A small self-supervised audio encoder (BEST-RQ), trained from scratch.
Training: muon at rate 0.0022, 40000 steps, batches of 64.
Data: trained on synthesized solo parts of chorales (CocoChorales), 39062 training examples.
Rows from block 6 of a small self-supervised audio encoder (BEST-RQ), named by matrix and row number. Rows with one number belong to one neuron. Each number is 50 + 15 x the weight over its row's rms, rounded and kept within 0 to 99. All counts start at 0.
After each neuron's rows are labels from the 100 clips, of 14976, where the neuron reaches its largest size: "responds to" is what is common among them; "lies over" is the class under the peak. Only what is clearly more common there than usual is listed. The data: synthesized solo parts of chorales (CocoChorales).
# u: gMLP up (value half) (model.blocks.6.mixer.u.weight, 320x160), inputs 0-159
# v: gMLP up (gate half) (model.blocks.6.mixer.v.weight, 320x160), inputs 0-159
# out: gMLP down (model.blocks.6.mixer.out.weight, 160x320, transposed), outputs 0-159

u.155:61 54 26 55 56 51 41 60 41 42 39 64 53 21 37 67 65 38 52 88 38 19 70 39 23 61 33 64 58 41 49 62 41 60 40 69 47 61 41 24 65 32 28 49 61 29 57 61 41 24 46 36 24 82 65 69 50 73 66 49 68 75 46 60 72 56 57 47 57 39 54 56 21 91 68 49 41 78 59 63 61 48 67 47 52 58 66 59 49 50 34 56 55 52 42 56 64 52 73 47 44 50 69 73 38 28 69 38 56 62 35 46 29 50 47 54 51 35 51 25 28 56 60 22 33 62 93 64 46 47 53 19 37 58 31 56 47 52 78 52 34 56 57 72 50 53 47 51 60 50 53 66 36 31 52 30 43 26 45 56
v.155:44 20 52 54 47 34 26 33 43 55 53 43 54 68 64 51 49 45 67 51 77 74 37 53 80 47 99 50 45 60 46 76 49 60 31 54 48 37 66 64 38 38 56 54 45 55 61 24 39 75 56 34 37 82 37 53 58 57 30 63 52 63 34 55 33 36 54 59 61 69 34 20 28 33 52 50 52 52 31 41 41 25 43 22 46 45 69 70 61 54 40 42 52 52 50 55 65 36 46 52 37 40 51 54 51 40 65 45 22 40 53 33 34 51 46 52 23 47 40 37 35 50 39 59 61 45 36 61 59 36 99 25 53 64 81 54 57 54 71 38 35 33 49 65 56 66 48 64 49 18 50 45 62 73 52 52 41 67 45 73
out.155:79 59 24 74 72 78 58 26 52 37 29 54 56 42 57 53 40 31 66 27 45 41 43 47 45 58 65 51 37 48 69 49 39 63 41 51 45 20 47 59 46 61 74 53 66 62 17 77 61 45 51 67 26 36 59 29 31 32 33 51 42 66 43 79 32 18 57 44 59 60 29 30 64 32 53 52 50 37 78 48 54 56 62 43 64 54 45 54 32 51 22 51 41 56 58 42 42 56 25 44 45 49 41 56 42 47 34 62 46 76 51 52 41 53 13 72 39 28 56 34 25 40 36 28 71 11 43 71 48 52 53 32 51 38 51 59 49 60 36 75 48 63 54 39 42 54 26 68 40 52 70 39 66 81 38 67 21 47 53 40
responds to: violin; note A4; note C5; note A#4
lies over: silence

u.170:43 57 68 50 48 59 51 45 30 54 44 18 72 66 37 51 44 62 25 18 59 67 66 65 56 36 45 74 67 52 60 46 56 24 23 48 90 48 67 71 53 80 48 18 52 70 45 50 48 41 49 62 54 37 50 38 61 35 72 52 56 65 51 54 41 39 35 37 57 77 45 62 72 33 46 47 78 47 34 28 57 45 40 44 60 62 39 49 41 54 45 43 74 47 63 66 60 24 47 42 18 46 45 58 71 50 21 23 41 65 47 54 36 48 54 44 42 31 45 51 67 35 62 49 20 46 50 64 55 44 77 71 63 74 72 51 51 42 67 41 49 30 70 56 43 56 71 52 63 57 56 34 77 67 35 62 41 55 27 99
v.170:68 37 55 56 49 69 44 43 30 65 65 91 47 36 28 54 39 46 55 36 64 53 35 52 55 54 57 30 79 38 31 62 46 59 51 29 44 65 48 34 37 47 34 58 67 41 57 37 53 48 67 37 49 39 50 62 23 67 71 45 46 37 34 50 60 40 32 65 53 54 80 47 53 55 58 48 52 81 56 21 70 74 34 35 70 51 60 61 69 28 24 45 46 44 90 63 63 19 09 21 46 42 38 64 25 35 64 48 27 27 45 45 70 50 49 44 18 58 43 40 57 39 46 50 71 47 26 41 43 59 59 70 43 76 50 53 48 43 43 35 73 73 39 42 53 50 61 58 44 39 58 50 80 37 47 65 51 75 24 49
out.170:51 16 47 67 65 34 71 46 48 67 31 63 41 74 71 56 61 51 74 56 04 50 39 38 25 41 53 34 32 35 74 67 52 40 67 36 57 58 45 48 27 45 51 53 47 62 57 71 67 42 55 47 48 50 45 47 61 35 52 18 45 43 19 39 37 43 53 70 43 48 51 38 32 74 36 53 24 46 57 60 45 53 35 56 48 45 52 52 52 56 78 62 29 56 29 43 31 42 28 33 91 29 62 72 26 49 72 66 44 58 54 69 24 49 26 47 60 51 63 43 43 64 40 45 44 66 77 46 72 50 50 63 63 41 45 53 53 43 32 39 42 63 65 84 24 14 40 69 39 46 66 51 70 43 35 32 36 46 44 30
responds to: violin; note C5; note A#4
lies over: silence; C5

u.212:61 87 62 71 56 44 52 50 56 67 62 48 41 48 75 59 72 48 49 36 52 58 52 76 43 50 42 60 50 61 68 49 75 53 69 70 59 60 49 65 55 40 78 36 96 65 27 84 60 22 82 63 62 60 38 50 65 53 34 61 66 41 46 56 41 20 47 52 39 69 35 53 49 51 43 36 54 51 46 75 32 66 54 65 38 59 42 70 47 61 23 57 32 66 26 51 59 36 18 34 70 46 29 50 37 89 57 42 57 59 60 65 40 62 23 44 45 31 31 41 35 37 46 53 40 39 73 67 45 42 16 33 39 48 34 76 44 56 45 57 44 54 50 49 35 45 34 57 45 67 43 44 69 49 45 39 72 68 80 43
v.212:58 63 43 36 56 51 52 56 45 63 44 82 57 52 29 14 58 33 63 31 56 51 42 63 50 43 34 35 37 78 66 79 76 50 40 84 36 61 51 47 47 38 52 47 44 62 81 52 41 62 71 74 62 41 52 33 36 45 41 48 86 59 46 51 77 59 59 62 48 27 54 33 21 66 55 40 50 46 56 62 32 61 50 73 52 59 59 63 61 47 39 17 63 26 38 25 61 39 58 36 60 48 45 68 42 37 47 37 50 50 35 31 56 24 62 63 60 58 28 14 23 56 22 68 34 46 43 57 47 46 34 38 65 62 71 33 16 76 62 61 64 53 50 58 17 58 31 46 39 49 48 60 52 56 57 65 67 37 38 71
out.212:26 40 31 17 61 49 45 64 56 72 47 53 63 49 24 49 54 44 36 50 52 43 49 29 62 44 55 63 34 52 64 81 55 45 50 48 74 59 48 27 63 41 22 65 36 43 57 64 48 44 47 56 49 04 70 46 48 52 64 99 49 52 49 47 34 45 34 78 57 68 58 50 48 30 47 51 53 83 32 27 44 40 52 55 45 43 48 32 49 28 54 45 62 42 68 43 50 66 57 56 58 40 55 43 50 31 53 76 35 34 40 38 55 56 63 44 75 60 59 83 54 45 53 61 24 58 60 57 68 46 40 38 33 79 54 58 54 44 37 14 74 57 85 16 33 45 43 49 76 47 41 12 59 50 29 50 29 47 66 47
responds to: cello; note G#3; note C4; note A#3
lies over: silence

u.245:49 74 50 41 47 34 69 62 45 44 49 30 54 40 56 58 36 52 40 51 44 44 67 41 55 46 50 67 65 59 48 48 22 25 73 57 27 56 41 43 16 47 11 53 55 20 56 48 60 65 66 63 53 41 34 76 54 57 41 52 65 36 33 55 56 61 15 50 51 31 18 40 41 35 70 64 56 50 54 52 67 69 84 50 53 49 57 66 33 40 67 08 47 38 65 41 53 68 55 57 59 43 34 36 29 67 74 50 59 56 63 25 66 33 62 51 22 48 40 39 51 30 35 24 41 64 46 54 79 63 56 84 65 33 31 59 35 39 57 65 86 48 44 49 39 35 49 27 53 45 66 50 55 24 44 80 51 49 30 53
v.245:74 57 42 46 51 28 18 29 43 57 36 62 49 25 50 51 64 35 53 77 59 57 27 71 54 55 24 57 63 56 24 33 54 32 52 29 37 59 49 28 28 74 53 50 46 25 75 56 55 36 55 41 42 29 53 49 77 35 30 49 77 37 39 54 45 59 57 63 37 64 47 42 60 65 59 72 35 79 41 17 23 44 46 31 55 41 52 40 61 13 40 39 53 45 67 59 41 23 73 51 62 50 44 69 32 30 62 67 66 41 26 64 34 51 32 46 24 44 51 69 39 40 41 40 59 27 50 44 52 24 78 77 42 35 54 50 64 53 52 27 66 20 65 37 42 43 36 42 45 49 51 52 41 39 68 48 53 41 20 43
out.245:28 55 76 53 68 41 49 41 59 48 37 59 12 63 40 36 62 64 32 56 50 58 58 45 51 54 69 61 11 54 54 52 38 58 41 29 50 35 56 53 42 37 74 28 52 64 39 44 68 71 63 71 49 50 45 60 49 62 66 34 28 69 68 56 70 38 57 61 60 39 41 60 40 30 56 50 56 77 60 57 55 36 30 61 65 65 31 70 21 53 41 50 39 44 49 50 60 58 37 52 49 29 76 47 54 50 45 38 30 55 47 66 49 65 70 64 93 47 67 56 48 63 43 43 62 56 62 06 31 74 50 77 40 70 38 36 58 29 46 72 20 65 22 54 81 43 65 45 49 61 30 23 71 60 41 50 72 62 70 43
responds to: note E4; note A4; horn; clarinet
lies over: silence

u.104:39 66 63 57 50 46 55 51 24 72 24 43 56 51 63 50 53 59 50 56 50 29 63 23 42 45 53 47 22 49 24 38 70 60 50 52 26 47 40 30 19 46 67 57 42 40 61 54 61 32 61 54 75 47 57 57 47 63 80 32 44 38 58 34 56 58 52 42 61 47 70 39 33 56 48 35 51 63 65 45 66 53 48 92 31 29 61 70 53 45 34 46 54 38 99 65 60 79 63 57 34 81 42 52 67 61 69 30 56 43 47 51 39 30 74 56 39 37 63 41 57 68 49 52 74 56 27 43 72 76 39 51 65 37 36 41 61 65 59 57 49 50 49 85 36 82 79 66 56 59 33 49 44 75 75 46 64 46 61 44
v.104:70 56 63 29 69 67 60 56 25 37 60 57 40 58 75 61 48 48 56 75 49 17 33 45 79 62 65 31 27 82 47 62 60 49 51 56 39 51 58 28 41 50 26 54 51 35 35 54 55 49 60 42 67 41 75 32 49 52 35 46 73 61 36 55 47 64 27 50 51 39 58 24 65 38 77 45 77 55 66 64 71 42 53 61 23 51 44 58 69 43 68 42 13 48 35 45 54 69 72 62 64 59 28 52 67 27 43 72 41 64 42 55 32 50 49 68 61 19 62 57 43 63 47 56 61 52 46 59 69 49 51 47 60 60 60 53 10 64 59 77 35 33 30 83 60 70 64 29 46 41 45 63 33 62 76 32 54 41 51 68
out.104:48 59 49 73 44 46 36 19 68 42 60 31 56 43 62 48 69 46 52 38 50 60 31 31 27 49 30 43 74 62 51 49 77 69 24 25 42 35 37 66 23 68 33 54 32 54 50 62 53 53 37 44 41 45 36 34 19 49 66 61 39 46 59 41 68 71 45 62 25 43 47 52 46 48 55 49 63 57 65 34 59 44 57 04 60 37 59 37 35 42 46 54 61 29 22 53 62 42 41 41 60 61 46 41 79 62 56 56 56 35 30 82 53 46 64 22 41 52 02 49 48 22 59 42 58 60 76 54 29 43 47 41 54 60 78 54 77 68 36 44 52 34 13 38 77 50 35 28 40 66 41 33 39 59 44 40 58 61 63 43
responds to: cello; note D#4; note C4; note D4
lies over: silence

u.301:37 51 31 50 67 49 55 44 52 87 72 69 31 56 53 46 68 65 59 74 51 52 58 39 44 63 63 24 72 40 54 39 50 53 71 71 40 51 81 67 53 56 53 59 53 70 63 33 71 68 50 63 66 39 42 52 55 43 61 39 26 67 47 43 56 24 67 39 41 67 44 38 58 31 71 76 72 56 50 36 46 36 48 71 31 39 39 26 31 26 55 47 52 78 62 60 48 50 70 43 30 36 74 61 59 57 50 50 47 83 62 56 49 28 39 55 63 82 45 19 59 54 72 34 60 67 01 73 46 54 54 50 65 50 55 47 65 27 46 51 43 43 24 40 43 49 43 65 52 40 71 71 59 57 39 86 59 66 71 61
v.301:15 50 59 54 47 46 74 39 36 55 46 50 42 38 60 83 55 34 51 61 27 66 41 44 56 38 28 32 70 76 50 63 62 45 50 65 65 38 56 51 27 88 40 00 40 37 61 55 29 54 51 39 72 46 33 46 51 61 28 46 80 41 37 20 34 55 35 36 43 49 47 48 81 54 68 55 46 80 26 38 70 40 38 46 25 45 53 45 35 19 58 50 28 24 44 54 50 83 39 52 44 48 21 67 53 48 61 33 37 41 42 55 50 54 54 46 58 42 45 55 56 65 56 51 61 67 70 44 48 41 76 70 42 52 51 45 70 56 76 58 64 47 80 43 57 28 45 43 51 49 60 57 35 39 24 25 67 33 41 47
out.301:95 58 63 61 27 51 38 68 64 52 48 48 64 20 72 44 46 46 62 32 49 42 50 81 36 33 61 47 36 56 45 61 42 49 43 39 70 45 32 42 63 45 31 62 36 49 82 63 61 36 53 11 24 40 53 26 38 50 70 41 57 61 36 51 57 54 55 40 43 18 62 50 46 29 61 40 26 89 57 36 76 59 51 48 49 50 66 42 52 57 62 54 50 61 25 62 44 43 42 38 09 63 44 62 35 39 38 29 62 24 64 75 56 74 59 54 34 42 53 51 34 35 58 30 53 50 72 31 47 35 70 27 40 72 44 55 64 59 51 60 62 43 50 56 45 46 36 32 56 32 50 37 48 57 61 01 64 45 57 68
responds to: violin; note D5; oboe
lies over: silence

u.73:54 33 48 32 33 72 55 48 52 64 50 52 42 37 37 74 45 41 83 51 45 48 34 62 57 91 44 39 67 41 49 27 31 57 56 59 69 37 35 48 53 52 66 76 41 37 34 32 20 39 86 60 42 62 67 53 14 47 53 42 28 70 55 63 44 60 64 52 39 48 64 56 45 41 61 59 36 69 53 70 41 71 40 50 67 28 66 49 57 66 33 57 51 50 37 26 57 74 56 48 60 25 42 38 45 53 56 51 69 50 67 45 51 42 70 40 35 42 38 37 36 85 51 41 30 60 36 99 48 67 56 48 53 66 39 49 25 48 49 40 52 31 31 24 47 53 76 42 48 78 72 50 60 50 28 53 88 30 64 51
v.73:36 40 44 42 61 47 45 51 78 51 62 81 30 41 85 60 36 49 53 43 13 53 44 48 30 67 37 60 62 27 45 41 53 80 42 43 67 69 88 35 57 43 58 39 54 47 42 42 40 53 38 29 33 72 65 37 66 52 72 32 37 53 25 47 42 68 43 61 59 34 77 47 44 36 55 64 76 58 45 50 82 56 48 39 69 40 31 73 54 51 53 59 38 49 57 46 54 38 33 48 16 31 41 07 66 56 40 48 66 50 70 31 49 28 49 40 63 46 36 44 52 54 47 39 21 46 81 65 71 69 56 30 43 63 29 73 23 53 48 80 44 30 49 42 66 62 36 40 35 53 39 54 57 54 33 39 59 59 50 69
out.73:48 55 50 44 46 40 46 58 36 45 57 59 78 38 45 68 38 53 75 05 67 21 45 51 51 60 51 50 65 56 45 63 42 73 36 39 61 67 47 67 34 26 43 44 63 71 40 27 55 53 56 47 62 33 57 49 52 70 50 63 72 46 27 55 43 42 48 68 71 29 63 50 41 48 76 28 76 57 83 38 26 63 43 80 31 48 68 26 40 63 48 54 63 57 49 59 79 52 53 34 33 34 38 46 27 51 20 47 56 75 43 60 73 59 88 53 44 47 55 40 41 47 84 29 57 57 41 37 49 42 76 53 66 36 61 58 33 45 68 45 56 59 58 56 65 57 39 34 45 32 51 48 51 38 72 42 16 62 82 76
responds to: note C4; note D#4; note D4; viola
lies over: silence

u.102:55 68 29 57 50 45 48 45 26 37 36 36 48 52 47 44 41 56 63 53 38 45 53 26 70 75 55 57 56 66 45 60 46 46 38 32 54 40 49 31 51 50 48 74 68 46 70 46 47 47 28 63 31 40 64 27 60 75 46 63 48 45 46 70 44 33 28 59 58 57 35 36 41 65 62 48 52 38 36 25 29 55 47 26 68 37 38 53 45 25 53 57 40 53 55 72 75 46 47 24 36 77 45 31 38 47 49 68 72 49 76 59 23 40 70 38 49 47 64 21 40 52 26 75 40 59 08 53 29 43 42 27 41 54 68 45 66 56 29 46 60 62 31 27 68 33 15 43 18 76 79 50 44 40 55 18 32 66 33 53
v.102:54 77 61 54 46 27 56 38 39 54 58 61 63 69 40 67 66 18 61 60 41 72 66 56 64 38 47 56 69 49 52 52 41 70 46 63 45 43 59 75 57 59 38 58 47 39 62 56 60 49 47 43 55 30 64 77 47 75 63 38 39 52 56 45 34 72 47 57 47 55 35 64 55 86 53 44 66 67 56 59 64 34 39 39 42 35 62 45 63 44 87 53 38 64 40 58 64 35 40 56 06 50 54 66 64 36 53 25 54 53 60 54 78 24 72 77 44 69 68 58 36 48 36 43 76 60 38 33 62 51 74 55 62 51 30 63 64 30 64 38 71 39 53 13 54 40 47 13 66 71 65 38 63 58 68 53 18 44 17 35
out.102:39 07 31 59 48 69 95 33 36 44 69 50 55 35 23 43 56 84 26 49 58 59 24 50 44 84 45 47 52 45 52 28 61 40 40 65 46 52 51 34 63 47 42 57 90 68 54 38 47 74 56 20 37 52 56 23 58 40 49 57 50 58 35 65 48 86 52 70 67 49 42 44 71 67 54 51 60 52 57 59 42 42 31 82 47 73 35 48 65 23 57 56 74 36 58 47 36 35 55 63 87 42 33 54 43 48 43 32 61 28 57 57 58 45 76 45 63 64 42 41 52 60 36 52 28 68 59 27 48 53 39 54 44 42 51 64 29 70 23 72 62 50 53 47 35 56 54 53 58 57 67 54 48 52 54 48 46 37 54 88
responds to: note C4; tuba; cello
lies over: silence

u.247:47 90 34 67 83 60 62 57 27 40 28 58 58 39 58 49 41 29 40 40 61 51 48 56 46 69 57 36 58 57 32 29 29 56 41 64 45 51 63 48 49 74 54 53 54 51 71 58 81 50 71 29 42 47 27 31 70 60 64 14 37 43 55 42 56 55 62 44 43 41 17 70 54 21 65 64 54 62 54 48 42 68 61 31 42 33 43 49 33 48 61 23 64 55 55 14 64 59 42 59 62 35 34 54 46 49 36 43 32 63 36 45 76 36 49 69 27 81 35 27 64 87 25 55 75 41 29 45 54 55 48 39 36 64 34 31 59 56 61 37 37 27 46 37 48 68 33 57 55 36 21 64 50 32 67 58 52 40 36 41
v.247:72 55 45 63 46 28 34 70 45 51 66 23 41 59 27 40 42 67 58 70 17 60 79 43 70 45 53 60 51 59 49 29 60 72 55 47 50 64 61 51 47 36 66 64 63 48 26 47 74 36 42 30 57 50 38 71 61 36 21 62 61 58 46 60 58 65 54 33 77 47 50 44 61 75 53 07 70 53 36 43 35 45 81 23 47 33 43 58 31 65 47 68 64 34 33 31 57 73 39 85 34 42 56 77 44 71 45 38 56 69 57 57 62 62 61 59 50 50 46 91 68 52 37 47 51 61 72 42 71 44 33 45 54 54 71 53 64 63 62 57 51 56 34 70 53 34 54 50 61 35 64 24 64 44 60 66 51 49 88 53
out.247:74 51 76 50 30 65 49 36 65 61 60 64 50 52 44 48 25 43 53 44 55 64 56 62 69 58 27 47 50 55 49 65 49 43 67 43 47 32 69 35 45 64 30 39 37 48 36 50 19 40 63 43 72 39 44 51 47 71 50 77 61 67 38 49 41 56 20 56 62 44 64 45 42 78 43 65 55 62 14 49 42 47 44 54 53 73 39 56 35 35 72 45 19 49 49 66 57 08 21 47 62 41 79 52 82 47 50 41 57 71 62 77 29 52 32 71 59 76 65 59 53 55 42 31 34 74 53 22 48 28 26 50 60 41 56 77 56 31 54 64 52 47 51 71 54 56 50 48 55 36 65 64 50 02 50 30 59 52 38 27
responds to: note E4; viola
lies over: silence

u.43:32 43 30 32 41 68 27 44 48 59 49 56 68 41 51 33 48 37 78 51 67 80 56 65 23 53 58 71 11 55 77 75 45 60 39 73 26 50 67 49 34 52 72 25 81 51 75 77 47 51 33 55 40 30 47 62 84 50 47 56 80 48 59 44 39 46 44 50 44 47 41 71 59 52 43 71 47 41 49 56 19 56 31 25 32 47 55 47 49 37 64 55 39 51 47 76 41 52 36 55 48 52 67 41 57 53 66 70 51 36 45 48 86 56 33 44 29 54 20 40 38 26 67 35 64 58 47 76 44 31 44 55 65 63 62 81 40 60 57 27 49 55 46 33 29 58 32 71 45 44 67 52 69 46 68 57 54 69 68 48
v.43:76 58 55 55 72 35 53 33 50 57 48 38 30 19 42 28 41 61 66 70 35 90 52 51 45 55 40 68 24 61 51 73 65 62 53 61 63 20 45 44 22 61 59 19 17 58 52 65 59 58 40 55 50 31 38 29 57 61 41 49 82 53 55 67 55 52 63 48 69 55 60 71 40 55 47 32 73 40 52 47 32 42 29 21 46 84 54 55 52 31 79 39 61 39 53 35 31 50 51 42 45 39 50 67 57 46 27 47 48 56 41 53 42 39 52 52 27 77 44 45 46 49 55 38 67 35 39 54 54 33 41 38 72 81 22 26 61 73 36 62 59 45 52 34 61 32 30 10 39 37 43 65 66 58 31 56 31 48 37 48
out.43:60 52 50 30 65 80 68 72 37 42 69 49 72 56 57 78 47 69 38 64 74 36 32 56 33 51 65 36 69 62 43 48 67 51 55 46 72 64 68 57 68 61 56 23 57 33 68 51 62 37 53 40 05 39 59 44 47 46 49 47 53 55 43 39 53 45 65 66 45 43 47 34 63 60 40 51 61 94 52 42 34 27 27 46 73 20 35 46 40 38 31 73 35 44 57 51 37 66 21 50 53 87 63 84 51 54 44 32 47 39 65 86 39 53 48 56 74 38 54 54 54 53 50 33 37 19 54 69 53 41 46 52 83 38 63 31 50 39 73 66 38 70 42 81 56 25 39 41 69 43 45 58 39 49 54 47 49 57 50 51
responds to: violin; note F#5; note C5; note G#5
lies over: silence

u.135:60 30 58 04 87 47 30 68 61 38 52 17 54 71 40 31 59 23 54 56 55 47 34 44 44 34 35 40 55 37 64 43 53 60 46 46 59 50 65 58 44 57 44 53 39 72 52 35 49 70 83 45 31 50 55 25 39 46 44 49 63 55 34 52 54 67 49 40 35 36 37 32 49 51 85 54 78 49 68 64 54 52 44 65 42 60 27 53 36 47 54 53 46 36 69 53 59 57 58 57 42 60 28 54 56 45 22 51 47 55 52 95 36 57 37 48 52 39 85 37 53 32 45 60 46 40 75 73 14 56 40 55 37 58 68 36 60 32 68 64 52 71 70 41 49 72 67 50 28 39 56 92 79 49 64 56 55 64 55 35
v.135:55 54 57 28 41 61 55 59 44 34 49 19 69 38 57 69 68 85 73 51 59 45 59 58 46 31 49 50 49 61 38 65 34 30 48 27 50 63 46 47 45 34 31 62 66 64 51 36 30 59 37 59 87 69 47 47 46 78 53 39 41 50 58 42 54 31 67 43 61 33 53 31 77 41 41 65 40 25 41 64 32 64 36 53 76 44 44 28 19 42 32 60 40 52 34 15 40 62 35 59 49 37 45 44 54 49 51 52 61 58 49 61 63 37 35 33 45 71 58 44 48 91 41 23 52 41 70 89 70 74 42 18 38 54 76 44 38 39 59 56 42 57 46 47 46 34 49 46 22 62 49 36 69 40 47 69 25 81 39 39
out.135:34 53 45 43 50 51 29 64 52 45 46 40 77 50 90 41 32 53 37 64 40 61 51 33 36 51 61 42 60 59 06 42 53 53 41 53 38 75 30 67 66 42 41 35 67 64 35 54 10 48 30 48 78 42 40 46 61 36 30 58 49 47 67 53 44 37 33 56 32 47 64 46 54 54 30 71 41 30 45 42 29 44 55 29 42 55 56 12 64 58 42 55 55 39 58 39 42 72 33 31 63 45 48 53 54 41 70 86 92 52 47 66 53 58 40 17 54 69 59 83 38 63 71 44 26 31 38 51 75 45 52 43 60 51 27 24 57 55 38 26 42 48 50 52 59 58 57 61 57 56 61 39 93 69 56 38 57 54 52 58
responds to: violin; note D5; note C#5
lies over: silence

u.149:43 90 19 55 34 48 59 57 43 85 53 62 23 56 40 56 53 46 53 45 56 49 57 48 39 48 63 74 69 85 52 66 54 42 51 53 53 48 38 63 49 63 49 66 52 40 49 54 41 52 57 50 61 39 59 59 43 34 42 53 52 55 49 81 47 32 42 75 70 42 69 42 32 70 43 48 50 59 60 44 47 39 67 22 60 39 23 63 51 37 66 62 56 41 57 64 92 43 70 22 39 39 50 42 29 68 50 49 42 75 73 55 20 50 33 58 61 30 56 35 45 36 56 74 67 54 33 56 46 40 48 35 40 74 44 32 37 56 21 69 36 64 48 44 28 60 30 08 54 58 74 31 52 61 66 28 28 57 17 73
v.149:47 63 54 61 67 35 78 23 55 56 43 39 56 54 83 24 63 41 29 45 73 33 64 48 64 31 65 50 36 59 43 71 42 39 48 67 59 47 56 78 68 77 42 46 42 49 51 73 35 75 40 66 52 61 64 56 69 49 35 42 49 49 50 71 50 49 51 69 67 56 37 32 61 53 65 36 53 55 38 33 43 27 85 40 28 34 57 56 18 32 66 53 32 62 58 25 62 46 48 37 45 75 55 38 43 57 65 82 90 41 57 75 52 39 46 63 53 38 39 30 42 40 46 62 38 37 53 73 27 99 42 32 52 56 38 32 57 53 49 52 48 26 48 40 54 30 39 61 54 66 60 59 35 27 66 28 57 41 57 36
out.149:51 43 48 34 23 51 50 51 45 61 43 33 54 40 57 49 57 34 53 40 49 34 40 45 52 56 39 44 38 33 48 53 36 29 38 48 65 74 36 33 49 70 50 54 73 42 66 63 40 91 34 19 33 70 52 42 71 26 65 62 41 44 60 36 57 70 37 76 48 51 38 50 46 52 46 61 53 53 57 54 29 22 48 70 56 64 34 45 51 31 46 52 70 64 52 63 72 51 40 70 52 76 16 42 41 60 32 16 78 47 82 38 61 87 14 72 53 43 32 56 42 37 48 79 49 21 63 55 39 85 47 42 69 42 53 70 28 56 37 53 64 49 43 39 47 55 52 73 78 42 41 60 52 79 47 47 46 70 32 49
responds to: note C4; note C#4; note A#3
lies over: C4; silence

u.162:45 47 68 40 55 65 57 44 46 49 32 43 48 22 59 34 25 38 64 50 39 44 61 45 41 38 44 44 48 69 59 65 43 38 30 39 24 35 44 48 31 51 21 58 44 26 72 55 50 30 40 46 40 31 48 61 22 57 29 40 77 29 41 51 31 39 39 56 57 68 72 31 54 34 72 44 33 60 82 47 64 44 42 47 49 20 54 41 56 58 71 60 96 44 45 36 91 39 42 48 76 37 40 40 26 61 63 73 38 29 38 44 39 57 58 31 36 42 75 34 24 42 43 49 66 39 54 65 32 52 32 17 55 59 86 60 72 35 79 46 47 53 44 24 49 44 65 62 48 38 44 58 41 63 43 47 61 59 38 39
v.162:56 67 53 42 62 34 55 60 35 35 51 48 12 31 22 40 66 39 56 36 58 61 45 50 62 28 45 43 38 52 59 50 45 52 37 41 18 48 61 36 39 70 50 55 56 54 54 56 41 40 49 37 23 67 31 44 52 42 12 52 62 45 44 54 56 46 55 54 63 62 42 43 62 92 68 44 37 46 70 63 43 51 44 32 38 42 57 46 60 40 58 41 66 28 29 53 68 01 51 52 26 70 32 27 35 45 23 51 54 32 69 51 68 47 57 46 65 34 51 47 42 74 44 83 39 46 53 41 17 56 45 55 36 85 55 48 49 52 44 71 50 60 43 42 49 53 38 56 70 63 41 54 49 51 89 15 18 16 29 43
out.162:43 62 32 71 43 66 50 53 59 43 69 49 25 50 57 66 63 61 42 61 53 42 58 51 63 39 59 57 38 49 43 32 35 57 54 50 83 72 70 40 53 43 63 18 63 42 49 28 45 69 75 65 37 60 47 81 39 42 23 51 52 46 56 79 61 40 68 59 53 36 41 52 30 60 55 71 43 57 61 88 44 64 59 25 48 78 60 50 27 42 27 79 10 70 80 48 45 58 50 62 71 49 49 18 57 42 48 41 40 60 58 85 58 37 47 58 62 47 45 59 56 57 49 64 32 49 56 59 40 64 50 41 46 32 50 72 70 39 73 78 85 44 66 62 72 78 29 67 69 42 48 51 51 69 49 73 62 49 59 50
responds to: note C4; cello; note A#3; note C#4
lies over: silence